Rows from block 7 of a small multi-label image tagger, named by matrix and row number. Rows with one number within an expert belong to one neuron, the router's apart. Each number is 500 + 25 x the weight over its row's rms, rounded and kept within 0 to 999. All counts start at 0. Numbers have three digits each. After the name is the row's rms in percent of the matrix's.
Before each expert's rows are labels from the 100 images, of 14976, where the router gives the expert most weight on average: "patch colour" is the nearest of a few named colours to the mean colour under the peak. Only what is clearly more common there than usual is listed. The data: aerial photos of the United States (SatlasPretrain).
# router: router (model.blocks.7.mlp.router.weight, 16x256, trained with AdamW), inputs 172-214
# gate: expert gate (model.blocks.7.mlp.gate, 16x64x256), inputs 172-214
# up: expert up (model.blocks.7.mlp.up, 16x64x256), inputs 172-214
# down: expert down (model.blocks.7.mlp.down, 16x256x64, transposed), outputs 172-214

# expert 9
patch colour: pink
router.9 090:509549496465472460473543521505510472488494541472505484475480538526461497478516520535534536469534534503467525497526522489506521495
gate.0 102:495511522475467456514490503494512518510493495484427444528510451458521509483476503496495450541551485451509526510493487481485502454
up.0 106:494502459474525540477498506504518493513496476537565539495490506552506516485527504474509565502446495516492502481523474525528477514
down.0 100:478498517428502542490508472508509455471518501507478514494518510465505478523518460521489491493501522514485509489497486540543492501
gate.1 101:490478547484502486489519491495523493533493509526508527469501494503495513478518476496496450515458517493500493464483489507468485522
up.1 100:531495511509520497513497489511518540496491480520491488480463490491479492500537435512531485511463458490488511471475506510488528505
down.1 093:500509511482503477515497533460520504528489522527540499521536514507530475479491492488528527510473488488515502470494495507515469468
gate.2 103:514489507482504468469516505468487542533512478497495488482530515549497454474472542464513488489529470479501493467502502485469481477
up.2 096:480509520447456491473511497527487510492489477494495494472528494554469477473493530425477500456545503502505510536518500472483502464
down.2 099:473501496517470503523509510536492506490494462537487513490479455500503530528477501540492536502481517477535523518483533450480493490
gate.3 091:486473490507530494470483500508462484464499488508492522539560485480533516521464532507520483487498475494484473526501517519498502499
up.3 092:529515501489485481489476513512501531484500507514496502477494468524482531487474521500456474525540497518511487508533502510494513501
down.3 087:497484472493515488469545510534464487515520485532541476478513459484463480490479524495475542499515538513462492529518485466470523489
gate.4 094:484466522474511491494525507474519503522525528460446494474515546494502536470500499522485562491485507530506521455412511455491467585
up.4 100:514519424493462516483493493513490489468459487528537513494526510458494475507509512446541511507549476480474522495534520501550484525
down.4 099:499503496534478506494510513473478519485491493486469491462489540539506484532520509502487524523507527482503499458462472481501505495
gate.5 095:560525508493521510535536492469468538496510557526542529505477478512499518484511449536543543530485461498482496494543505488461448488
up.5 101:467517499523557537513487497533510485486471505525506506527521528527492527460516499503490459458506479475447485518463525501493465469
down.5 095:510490526485500477498492564532480529484530492519527478457537494490472454509522533509484517498514534483456504533526547494466531516
gate.6 099:458510498486561465527515490499503496483567497498480492515534484529516479554566515455480503475434493482481497542503527497490471527
up.6 098:504490489496531513497458523490471489517493502482520501518444484489461550488476452501553536472508504469471492509571487508492541460
down.6 097:451513508502545530513564462521542502518496510481491497492502533505504526447495502480496506514509465498463469485499499537517484480
gate.7 097:506463504458506489477488498504502547523472512463500494500490494494529539501514543552486519520485541498501511497537510507499456512
up.7 095:535480463494502494461527484514466516487479547468499478498525514495528509438485465516465511474548523509488504484510504511523530471
down.7 108:491474495495438525476525457524516513493494584484472486513457529501541470498489504471496438529525542581526483510495493507493525510
gate.8 095:472480495512510557470488486508499529517450490494447492523532467503511551473498499471516495541504502495486456501461482513489484497
up.8 098:485469443498462478489530502527498471531540481500519474461490532509482474530441496504495463479530528536480517499512514516463506502
down.8 096:547505484463494511471527454480482514547532520517496488511518508496508524483493492517489494462481485499499450514518432466534481480
gate.9 110:475536498478556516525472504509513517540509524526483482494494540516488521478475460510524469471457519499511471484553507458496500468
up.9 099:509478485481492494498501505482511492534471472522520493518445505494495465543490515534555416536525482504508502467454514505532470513
down.9 096:513497479531564519494521460506465484546510517523522468484473503504471488501514516497458498514486495496483478488495483477445561485
gate.10 102:515490528503539500487511514502513487546521487502503474504472484471504478508519523513539489510501530489542473487478518515495488525
up.10 108:466492494517484474467517512494521488479484539495540437513508476507488517491567538417547500468476518513473530516527508473505490463
down.10 111:513521505503511468497458520524493480537502522549540464504532497463491524500544534521466495509533557490484490458534496515503512455
gate.11 095:522492498499497505553448518483499540489497503502513491516536455549485502483479465507501515463484494479493501500532508490505488505
up.11 094:522485514530533548475526509460513464480533477534557525531499539541545464485490470519507508517475525491493512520500506458528502509
down.11 094:496484526505547504509478499539466533487492517515527510577524502516523489503463490544487529464524502514474492540524527513488511524
gate.12 093:487507506455523514470530485496510530539501524499479501494546549529521475488498542511477479542491518510503494531497522483512424569
up.12 105:515515500535494457487465514506530459518511506571538544424518504482524497516507502498519536488499519491533486550491494504519485494
down.12 101:529435481474491499533445519495500548520502552502514461472508493473518489535477507511520474474475510450501501511465496486452494492
gate.13 100:515516511509516446455515473483486509510537532494495471475553457468478511489484537490480470513521477523480490523470500502497459540
up.13 107:485521491505474533535443512495520489492456464487477566495508511506517494555508485498520492470467535504497489469516497470485480506
down.13 102:513494497502492430474520507511484503484492486443499486499476511519499512512464555517476495489533472480475506496525472499480490475
gate.14 103:523465480493480483469503518516484506480529537540483494516527511468518503472497463530533482535503496485524486503539487469479460481
up.14 095:518531528517544548487475532503481504509485501491536486519498512499519472475485476511516482485504528476519517537517497460508509499
down.14 104:533462496500512503512519530493488478498491456510476519481474500492463474484514492497499471486467514507501487525514521498472490482
gate.15 110:511452497500499494513468516517467506489537506502487491474529507589504471486496521553518428471478505502515460499497532520484525505
up.15 110:497512506516510547540482494519496472485479510483480544503506499474477467473461492520531516516532527507502501543510506493458472481
down.15 112:481539509528470496488518520508487431522529486525446520470512442471496518517494503497441534507503510503477505522526494480509511505
gate.16 107:509479465444504540554522483462473500507513512535570528466506480518534498497484526539535576507490537532515491497505498515495512486
up.16 104:513498479512504552533536505493495466484490488518560515468445493480538454497535496520523524515531546515509511491507505549526512520
down.16 103:545494512497496483516494468503517506527507468498511498496529473495517520500537526495460469548479492509484503470459504549551489496
gate.17 099:545511500502502541502503509486479501503509490504564486513488536518519456522500479484475543535512530494504490512554497486496478453
up.17 094:530468527508454499499515484484489499504486503463557494473472496497497495502473458476482500531501528477504499448525504498516489524
down.17 101:488516501521473504519443507534501490484517474520525535514511540483465555507490495474504528478484505507479522446502511492522468524
gate.18 103:469472515517575531503538501506507461486514475524479488472536516497488523473534496514479549486486503484489469502458508517467486490
up.18 089:512460487493477477511513497500489469493540472466565495516518511528498531482512509474513493532516527455506477497472554500506485490
down.18 105:450514488519495477522471522514500491502511493556507518480508483493502501517414533479506456502509530530540488507504490460479504485
gate.19 094:480471506498428495496501497510481511488490519502415491522538442536527496506486521510497511491505519469534509473547484501483477481
up.19 097:499531535496536523504513482517490481488528496495503497504535559487487504422531479494509466485440484528513506530471505462543510468
down.19 091:503524504506510524480501515507504479546492492523512535475480549487517519496552505475507525542519490449518511505484496479479554538
gate.20 099:457464521473511556468511491505495536505481489483509514467544516549502508514468505511495465547530491507467460516480492474471452545
up.20 092:468485449467516497498524475505495440498524512482487552532467472528502486516539478544512545459459498528501491553523494499464521512
down.20 092:521484517487455509490504546508476482533480506496453501472510497501518466460476487483499537488515516472473471471434498483494514512
gate.21 116:489425470440467529469503516517493512486533519492470490528510500533503493512473505477508511515471464438470503517520484502496472498
up.21 104:516487487492457499456478515538478523529535506488509485505519494503521503491481476475484533542519472470485522475521501485519507530
down.21 103:469456509458477460496497496479471498530520487468455532528539565470520482493480518525518526492541513477472487495487503481509507507

# expert 8
patch colour: grey
router.8 130:492465500520487514533494499475504547481491545498458528540534498458507517498493497517492456534490493507515502495437476490496522520
gate.0 141:550501539507502484532470484461494508552455489535510517516519523476501517504461503487496442526498534525468481495525468494511457524
up.0 139:449460497488452477494539497541515489471508500477483471487500475458547475508505467549483503501469497480526508488473530492486488547
down.0 125:486470521497510503521493502499490520496468550427465453473443509495498478486485472526460482476464488489462518492499515507441518491
gate.1 125:519498484481421485461497466484499530471496504475516471494521469488461502473447484524475488475517452499504492422518486503510527502
up.1 127:479510497508565501540527532517515448539490470515477524490498526503527501534558509470532515538499541511507512553495519499498470508
down.1 125:539490513494498514476519522544510474498495463488525519448471470508469487546474471486500529499510491476478537501505499476577533527
gate.2 125:480493539536527495523506489506494504472497481506491433463496502491501505510520483487451506493467534510511509513434514517510509507
up.2 124:535493468467501521480494514502517484535503504500509543537515500531512501475502531512549512513519468497499509480576488516486498491
down.2 137:488443486488530509491498532462506492513522471510510480482497538495522472509518523523482478510504547502455469457449521490476520517
gate.3 103:510496457498487517516487510484498560510527469476471508485488510551530501489486474505489498485515459512470491484501529548502492498
up.3 103:481512488567484471472483489501501490511499505540489480532511533442523497507486504488500482506536533520510515507481516464516538498
down.3 085:459537511506503494440484514468449497505488506501531516482486533511471524489461486481535486466494493465478478445494518509485500488
gate.4 111:489469514498472534551489517511502499490439472448407486529516502518552501499492502521490493507485488455474536473471528512478514518
up.4 106:520542488509534433448525484492500486506543518554600512460495497486454502503517507483511530482517522561517464528521465499516487470
down.4 104:508470493482469536478517461538497483507498507503539489467578509503510471513511510508485523447531533495539458511488483487506533499
gate.5 112:512463500529511473527500520490526429496509419525471493517517491514529494507510531507447463523467534529508502469499530519476543494
up.5 109:480541501455463472490504489497475577482510535481516512498514522481469495491507521480528493490511478475507497492500494482511523527
down.5 121:455516551495516491482503528501533486497506515536498456533549466483534502505544483488503535551502500528474546512504504513497504500
gate.6 105:526526529524481442536473513503519506521510512504490486509512465502514538487516490537475534489481510476508510507539484503490491446
up.6 103:469456523477501515527502505490542455504459503532530458482487480530489531496501471553506512523511462508513531524500485489500516466
down.6 096:537489482532494506527496502530487515471512458464491467485527506485536531493529465541491496476521567484493465463507503537508529442
gate.7 110:487466516526453491530487497490518445459510481464485515477503486494515480509523517484466528489497506489499513496475518484490494489
up.7 115:546523498508523519477472485506541506538510565517502502498522454527489507478543473518519481511505496497477504538527505506493543502
down.7 119:510509496494521487554515503500529500469467452551503511536477486504486479515484491484481481488513529481496542551500555521493425518
gate.8 114:521484498477522509496473493461498551535519460542459536508484493487512522463478517525478489473454504506546483528493493499518523494
up.8 119:525499478457466509455467491492503535541521578504478493532493494521457487479481497495532461491570485503472471552525491495471463503
down.8 114:487490509511448462495531498530480463494512488524527453493558516507501489542485485487459490488508532454531479451466483516520480503
gate.9 110:478533474509472488488515496483491494492524531486468499480526479517483490531497520457516506455542494492508472521499474504506504499
up.9 110:519465521509533525499510506523508491503467475518515493531483519512509518478499479548483495532469509517488531488490523503506482496
down.9 123:520474483447501472505506521478500473515499529510532487477449519492484483471538494516504492476505527480477486513536473508503489478
gate.10 117:509511478513509492465504510519494521469489526532476514457532484514471483468443508508475471512542460535510513516490488530472508512
up.10 114:498513493552503504491491502514494526455505558543460500473529461535475493474456514489485464492524484512512534533491474508469450532
down.10 122:509518488498481480514488508480472486508513457504513511497508525509477485482504452464542497495485502475452497486515491531525506498
gate.11 056:484547477471550507500500502497509534519504518470444485521548456544525493487489468426504530478470470498461500483506515519511526445
up.11 058:534505460483532482493496469444535498506520497503499518524503446506426487508489538515499435468538476488511490513536519491497516521
down.11 049:490492511542499507514488554520501511505452488496467513526484451474453503499486536537495498495493513522505493501499486488448471497
gate.12 113:458520505526507444514463498477521508491490451525499540461512477495482485535494558502462495506494537511501478505521486501545549513
up.12 111:546468496493492541489515501518490496509512544499471471541515512515510505470509461486546509494505477490498534495478511493450466524
down.12 116:456462497517495508557477487455509528466486498492499501545475473473521481511507514499438507532474499494507525535510525509482451513
gate.13 130:501510507507493484530519480474486483514468470485477480493536492429509475525515502504497469514494487478510534465472486482525475537
up.13 132:494539486497456495477496495470485503483481532476538543519471495507474493521448485469528504515581510476468458514510492501507458488
down.13 127:462446531474533524475516527508489481501435482496492434454509571505530486494482519488495483520487522515479490481462475521496521507
gate.14 130:481522488481494446523517493529502506474502504494471507484512514477533500526500496469536522474471503510540500501526482501494483480
up.14 133:479521486480494441518516495515501498475500504488474515494502502492515491517497503470540521475488501513559514497514479499497460482
down.14 127:501491482500467501508514504530520506487540477533454541427535539497462499531498522509498496506490488539509525497532455436526535514
gate.15 027:540499497525474530527500505469521456489505525504519506491524501498489521496557521467515505487482495484519499453484477506488501488
up.15 034:548509482510514546524485521437494496506544531530505503492504505475499492464548518454530507479484488481493486490469488520508477483
down.15 027:462549462483513533505440511498518485495442492490494461510455548512511470499488521478494493513460528505523492510482517538488512501
gate.16 107:520520477490487513495469500473498495537523489526501478476511449523489562531488475586512487491524495433498458506498507512477532527
up.16 103:502521470533504504496499512504517521516562471512522494492528484517528501495520505538478501544513512488482532509521514544512524470
down.16 091:529516494519486530523489499483499443509506485510490462510465452520480518530510478501484456513457513508518520507530450485509512480
gate.17 106:506502503514468450509542509511502487526477522516508503520537460520440500470515504524535477523541479504508487495494481531502487467
up.17 109:517499518523521484467474476518502525463546542482501503518520499487500481516438478538499466496504479504474505483540504489495569526
down.17 110:486531518536502492523491485513507487478497527488525524482462478532478446541482497550523465522539493488497467567518514466462491496
gate.18 036:484459480459516505505497486523483540489502517522487491561516474492483477496491473496492539507451463512529511523512489470499489512
up.18 041:502456490470497510487482520501468458508483580500534430463491505517523476513470486482513528502489498500482512470479494531486513502
down.18 031:504475461500515522470528550487439483514504476498499487437491520525541500537486485467551500505448460470515488480493459532489510506
gate.19 121:464516509542441473506486475456496530468487584508508487496485443508484466487481459444495458442532485492493508507499474514491442516
up.19 123:515493454445513470498502509498481489488510492519509531481500488489467497499522525515513480520528471495491489483504515515503527499
down.19 118:536548471537535485488472504474503526488529510493496499483461541538495501485471495547531476488508457501501482495448520481516468513
gate.20 082:545468521462513508504490501505507510477516483472474481496519510523488494470494488500512489494478466520465499485504519487545545553
up.20 072:492465470416506539538450480495518457492477491523496487492492460539503478478552539495495492525534481541497482527488523494494529492
down.20 059:538452534509501504508506494540502496463474533529454517509485479508487506468510517514491516505511509528556514506511504473505511499
gate.21 063:505483465490485490512536495489505494517513491488516504527531524477520503507538553467540549511488511507472494500481500538481514484
up.21 062:533496493493518518503513516495500505520490527516496519509530515493518489464534541473503536493496531491497471501478536509486487516
down.21 052:490506525477527465510452501510500504511460509528523480530515520507523467481479485479504491506474524525531500484491519554490526502

# expert 15
patch colour: grey
router.15 088:539494507466526447460538531516486446507528495481493468491494563494500482495520544533509505449519501496491483562534457489486504535
gate.0 113:533511526500508523518544503504479518557490492473520492497535540470523539534511486545476513560452475514485485478496514525524514554
up.0 100:551497480511480506485512521501491491513469518475517481509498502469482535516469470520472459573504452502509494463469510477537496544
down.0 099:489517513509525506520508500472511533508540465489478503492498512532504532429503493502477542491533488496482526510544491507500506491
gate.1 095:472474489461528530503524504498508488484486479503443467514507538494561529504528491503505555497507456496452481511493506517503483486
up.1 093:482456505507488476530554493524500485523526540504490514534520507524463467505497482486523469510531519532511487536531501480479438504
down.1 092:517489518500498497506538516519514506506496531536533465481544549516514502486458518576455467511481537538527521522481495441493486521
gate.2 094:519470478498510545548505515477488494518485507519494527542521498533499419522501499502499461484529493482489483524477489502504459526
up.2 086:466459466511456542475515525487484553447479454485569525508485505498521476502511537481506507513519484483501505503513502468513487524
down.2 091:491494515494496516534490520482485520521498519518528531505538498502472499468473505502493561482499483507508507460539498492473489422
gate.3 103:498524486483533477559525542492532528467504542496520482506479499523516500498488487508501530538494465490553503452457521502528507522
up.3 103:511469481509535526523505500531499484531500516488522492489481526483555484501518437528535452537493502475483483492510504530502501465
down.3 094:485443489530483499486490520499490468478458485517503488491527492486520496519469523470503550542531510481515505437512486520477524523
gate.4 089:487481503530493468518530516503514488493529490444530490508525490519512509463515545505496501550534517498503473491456514488485508493
up.4 098:491504523523479426492493511477514477511542497470467479491489501509473505481525484494508532519558506513491475515488502453506501527
down.4 101:521513537535511438467531470520498513468561474489454498499493424525484527458504463481490511528475479458500477493468498486500429493
gate.5 101:453461521584527504525492477509519465497453503513472491515498528498534472516510472519543517502506510437536486487478498555457488513
up.5 099:512506476528510545482538482517491459510512524503502555514494503496542477444460498506529477483519490495516529520499481529507454504
down.5 100:526526494463546483503517480501523528480478520515517471465480539495464501496529498465522480539504518509487506512571486468487485467
gate.6 098:487497542533516495494495497472505518485504521484448458512545467493497550485504521490500525568473559478498517498532490466481515488
up.6 093:510541543482429490513470521513500495478503503505475498475517477505525504455455489530517517482477487514475495475488511523529472528
down.6 095:516530506487469490504469553526509508515542479537490477518483523508490500500518477493481510485465499470449491475501510489522493542
gate.7 090:481477471494527545464468522507487498543475490489541494480517548485480489479496459489553574498545515465488482488459518498479507505
up.7 091:488504492524466481481470505468501504495518425510481490536550510530479479518527491510475563533446554522499513516469502463488528507
down.7 091:501535455474496551525484528515480523522476509476542488493483530534531458490507514496504511499455492492467532490502530474483502501
gate.8 104:513512500481493472495488495536523517517495509498526512485491497471508447495532457525547562460538483510496499536534504494500485514
up.8 104:507518520532518547506480482485519467553490465504499524479539545514511507514525530484443481477460526525524494523433516468483489532
down.8 112:490551473493481522447500500485475512491455505505477498511504503487502495511502461507546476531543461491485519522540491516538513538
gate.9 093:495495504538455484562518488526501508473525513475483483519525467585496507492501469509496488517461503543499524482526494481490439449
up.9 096:468456479501549490515528517473501505524473482506464513515509486484531508518518507504484531560458520511471481537479491479502480496
down.9 090:527512524483488536493542524500506540525508515514472486525539507539523478501458533486503537476515486545522509483551495464445489507
gate.10 092:552490496540498492499479505468494507498515488512485449508535496535484509514483512465514533510489527497433531462506536526532518577
up.10 092:497514519505473498522513472484506509521497512514510500496453474535542490479522482480446535524509536537486479528489521475526531531
down.10 100:456524545522535518512479500509507586488498533513462513546472471511558494480534448450514474463506521508521484512478511534501534493
gate.11 099:450489512532536478541507518505501570525527470502510492491492522550472536461478505457509486490486536479492484513532485478497434517
up.11 087:457509461500514497503548519510477446504495515514512495496516540451496474511507487494502525522515527463522484493483515490524548539
down.11 093:522496506496490532422532485511514495469503558472481493477495472471483516517492494518538512531483532482527513520477500477459526481
gate.12 100:502459469544497480505508493521511507473522505517488506522528516538526469506521514489502420490538498513501494485520510493504484508
up.12 111:512501521503473478488496474481507468511507503489467452507538549481543523513501520500466503535511493517521503483486489498520504516
down.12 100:484504481488449500501531488487490471510473456529515538470453529520484467530503529501525474538551480492505485533499480484511507493
gate.13 115:476436496481524482504500509507467556488549534498478479571520483465503485511448484480500464529479522485442469490495521511453495526
up.13 114:505534484516509518510482498501514490487458511519500489439496512508485532489554507505483528489498474512566536491495495498507528493
down.13 107:498491469504477555483485532500469527506505475510500499536497525484485491488492508493493485546461512476525495514449480516539501496
gate.14 096:454474484489500521518525496493494498531487522495501460480538516508493483489511507480519481525511487539515511483491510517484465519
up.14 110:498528530490502497468504513507466493494511494494553517498554448504502522501523503479504486533501499502461510479514475513511495454
down.14 100:496515529529469490476522501525507493473548516485473506469483501491458491510489509462479484453569509504528462503544498512511498490
gate.15 100:464519487477522468525512493498493490519575540491485488487509506509498500450513524544523479511469462486488442507508514513472482512
up.15 102:540507530515506462548468495455514516503460484483516532537509452478480506503496494466469457509533528474475505472512487514484457501
down.15 105:515507464506505423507508559503512544509513512483511490487503474494454510465481469514482495546552512488542516487496516464525486494
gate.16 101:557476493529472527475510516519482526499515506525491480501514502492539512546471519496477474472495480528474471530488543491526536490
up.16 102:524489518482517513509502512499489500512480493499489467481490504493488528503476436498463463462492529483519491457502526510502494477
down.16 107:489501496499523537532444479481521534542502506481426537515528483517501520476493559476516473514481506502502536476484530524526504539
gate.17 112:531536503566521545527523500523501477510484512522478502494532483500490479508484464530492518468487473523507534497501488488496490542
up.17 106:508511520514506539517511475514506524463488527518483446480491468492450466539482470538526503493517429496541518502490523498490461536
down.17 106:548490478461502531482470495504474573512512517495506500513527505495474513498530499514491519490471540519511551492493511453417487520
gate.18 108:458491512509542535470490493482495497508514514500463485501555474489514492502467521525502454477455497504488516497461496522480447483
up.18 106:511519492517480475524479506488511511537500485471516499525467496513514502501513543470493538501520474481505477522514517509506499536
down.18 107:525484522547495520454517509520503521504483531504506485483515529539451479461480519513495478518539514520500457513486525478498581461
gate.19 106:552490509513468540447478511509487533533485494523540477497572525478479516499520462511476480470486521491487536500458489518477480512
up.19 100:549504527535516495499528522503488484487519504541516499510508529482534488492505502520479521488483480508536516547517497506525469485
down.19 097:495525519517489431527484470420492477504518514501466492552487513511503489486461476497500496451470564489504508487504515438490529482
gate.20 123:484529477520495489478523501505485481509537501494501554505518525533523460497495498534524491522507521488480501482529495495489462492
up.20 127:477526456488518480481559525512490452491545480509474550543489508526527470506481521520504515537528524517486480486489500468510472477
down.20 117:523518463537511507499443476501517552513479526523490496566512478520500488467481483505524476497488469486491513522580476514491443477
gate.21 090:429500567478472534501480504489507505511487518484483467468516483489482533523470486464487500532511479485483506500428511507534505515
up.21 097:489514556518488557498509495522470486518525515470479465516496534448512541467473506509532534511454498504483523503454480490483498514
down.21 096:491499523507540496506492524487476501504541477538451485519488460482504476484500477490530489491499470495485490504488513523524494521

# expert 11
patch colour: black
router.11 086:519519503485461487492482478525515476448507512506504476507478550515494477499480524523509511523507487483524498491532511540498528520
gate.0 101:429485490492490457531485483516528483494502489487455505546504487536508495461499483510504514440458469494519551537474526476467488473
up.0 116:530479531512495521481516487502506492546505507551495537514508469472454480499467515512512482555525497523508459506490504516519464502
down.0 109:517452472503494469497529540486493446499521515505483525513518508526498472497498519506502525498531524478499467501513511534487506480
gate.1 092:487444508508519479533499491474504537479525495549499558457502492505498524513495508499524507490509504497451478471481534490484471528
up.1 108:526495461458495521492515500512503520477510503542548477556509454450483494525503441491489498546503495530464526455492508523468500564
down.1 109:545471508500504470506505476526504526516513493553523476520502488492506499493514459490504461499502479505536521518490516487454458499
gate.2 093:476495520515537490493497488502508507510516491470449483501511457463522551546474498438515583543458497545452486526503494498460478482
up.2 093:477492509471487472524523488544479537497480491487441469514495455483494513523512488488489510536560469541527507553521510583511497491
down.2 102:506526513511472501473503551504480505495507516499491492499486491469485485508498516517509577519554519485498525485497510503543490490
gate.3 100:597473519494505468490533496508482511519492502506496530548517525484483500497536504499482486495463536482502490477463540493466554549
up.3 100:488512491473489479478471498477457495487453482459495466503495526491531477485496536524520495482569475505504492506544499499494557475
down.3 095:503521459514484536488545530551507505483492507458473479529524542485494493499478533525484458533475493497461493519493534510476441530
gate.4 101:477520484470525538515511505464490499515514478526487526523499528518545507522522488494481543551468470494505469493475509516503525508
up.4 096:488484520482484492472503506454504464520485477533467513492452499525548485514506520521506543510477482467499492480487515540491560513
down.4 095:494492506501527468502462449509485512506502444529512492450528540513481509483486496502522448461506545527493532497505504529525526532
gate.5 100:444467459499488557512499474493496494529482500512472488528542536490508499483488533474494432502543479518517473514490504533480457493
up.5 095:519497536527505472487495492508481521493494483499530492515550482549477485496536469512482497478472505530514506482501492497494487479
down.5 098:487509520489482528535466506473483464536488546518462502515515490472489494514513485483449470516492511514483505468483546490509527494
gate.6 096:473534508498493524510507487481502499494478569494528507465530476474516457532513506484513532516519520487501477478492502513472511493
up.6 098:503470483525546472510508492456512496470539504496462474488493486520489497495535472519467519479499510498506496532498499474519501532
down.6 095:466507501485472445479465537494497480527492505480475547515531466517476483561473563509504522479501507470497457500539509519469541497
gate.7 111:521483495499486479521501506512498483512475511508477503479511482487526491482521505525508471519511485516545499473479486506500461486
up.7 103:484513498533479525470500512489507487458522532510505474519489518584495513498531486500488538496486459468466489519464518509495518485
down.7 096:485481503501496522467421466506515478475468473479477503494537528510486500505485513494533478467521459520457473493466470522520555511
gate.8 120:501539523530487427516496500538510538497490503494433474495551495480496505535518511489465506523490487466530483478442520467493491524
up.8 125:499510522520489430533467505500500547527506492493467496543514485479488502566545473495454481519446502474501470508513513482512475531
down.8 121:487530479494481473492482469514516516488497497499512522495523492478484501517463531502494529471521480495534501520509513466502484475
gate.9 098:467531520525492519476514508504473520509524468510503483531522514493514448506480504541508551529497503498501470534517528504515469509
up.9 091:467497519512457508510492490501480531529507475481529510518535493508507501542503472478492534517459455491496482467521508510509524538
down.9 094:495516494500483499476508473519462461504465442486488498536523490478493475493485502509521555442524471488487475503492505483512463468
gate.10 092:518464508482517531502513500489506495523468488517536537529489489501500473484490475496492517522525511511517516500520503467466440511
up.10 093:537520483542524441453471482509498505493526528481442462512494509476544480520505537454466537488468519469460494500555485494515482491
down.10 094:520483485512503468514523449498492498458476498468502459488482472495492448469500503536483492509491494476486441488533515488477501484
gate.11 086:439500494535452507469508473465506517510494506509489551492509523504506503514529537517515512494501503491477472506525515520562473473
up.11 083:462474500532477466434501479478493533494495517538536480490488482483497506527474490498498525545496464467522489460517509527481487463
down.11 091:500484493521486487469497457497525513518505523482497516557490536486502502487458480591513506516506515491524482489492511507523458461
gate.12 096:515538493513471464512480508529511506502489519521441510493544493467547504443476491483510483489487504490500493478452512499520500524
up.12 094:482467502508488472494493500497524480512508427477518490511493486498526526528522482513506444476490477474479500508484488475489473517
down.12 090:497466515515517484476462492449481488525475487500528511492492447536483520503464479525545462502463499481519493499504510480474498522
gate.13 105:487493530515465438507528473484536531478505533457448504504481444491496518509478493491495519499493498490543501530552514506479504483
up.13 102:539502506518489471519524472480505495488506534481438471497503459544519507480517465565451495471488477483556485521514496539514481512
down.13 101:505532509496527517517506514487499488496473504526477525483510475534489500513498505506506488520491518443528515522459493550543491514
gate.14 103:529514518495471547500473514484489532495466508513476474492514480494516548497505452487531582506489498483518498494480477493482539513
up.14 100:517531540487466503556488508458498516517438485488510504476469491466536506502504422529560563475459464512505525501495494480471516504
down.14 100:497515523494518511509486545493524547486493505499485494492512512516500528545509491515491473510507524506487473458492538476506520578
gate.15 100:514511528490509501480500517529488452480493526513522536487509532503476514489534479538493518493506479507525535476505489502510479502
up.15 104:521475495511521441509523484500490461511495470491505506449533487559500494509534476545483485448493499504494514503478498548490499473
down.15 105:479495532499516484486526425514449515529526483493489542496470522501516493510507528516507505463511478485475529489495515508465527497
gate.16 098:485491497488488525503493508516508512512496575476532515475527477552508467468504493519510476533448465486486517526491526498464444448
up.16 084:458500552485546509478508520508519467547546536496527511529489539509497490476519500464526540481502498502467496458543488512531495501
down.16 093:496476507496491530488460505527503489508462484509484470483467528513456498521488499501476549489500515532511547494513499504520511458
gate.17 103:469461521478527549540512492497510522511480436496495487490484491498510516488485477542481491520484481508552503525484523526475464476
up.17 108:495506440540446455500495531509491493481521507507473505545503523506479484499478538456530460486539513474495492515557511484505512512
down.17 098:521501483461513480455535469488506483500478529513540475446478524512491527528518491513485498471506519512503490581548464489501499499
gate.18 104:517478515491472461498493505459511530525555465520495508484552498498485520545516515512537549499479508450506487499515519484449489505
up.18 108:508500533524466475505528531500515492491527483483459536461519489459497543557501470509534448501477551481529503491439510461481511551
down.18 104:543535457473532531469467477510510471503482489528509485502459526474547517508521512545504560486492527509510488483536474517480491489
gate.19 106:517525502504501498461497513525492482510504539505524541496529504520530498495534524512497472523518528537515516501503516488511456507
up.19 097:500492496549460487504497483501515481539484473553458471476495494521500484519517538487466531509484481487508487471463510473485475514
down.19 098:551462456482475522508531506509496462487507476480520480503540480438482511518512517485466576515493563513512503506492521516505481485
gate.20 099:506464499523507553476512519532488434488488529463490493532512466486519549515485493482511474485479476542530528482494544473506460470
up.20 094:513533514478513477473525478500504540512491467508533488496489498496533494513507527511524467494516504481494432494523505465496489524
down.20 101:504441516504488494494553487522490426495501530488530489455507469546516501509489506510473471502494515588523464514497491525479514487
gate.21 101:527477508469562545481487513462468514492507452498542535507552493533504556531499491496531494507462520482503483560463496483503490479
up.21 104:512463529503488500465509497547476450505553502482511501483496461539493525482467435515523506458481503485494489544516487524489497535
down.21 101:486530482459469500505503517531482490486464505455517510472496477494497486487540478499509507484477505492525458515474502488518482477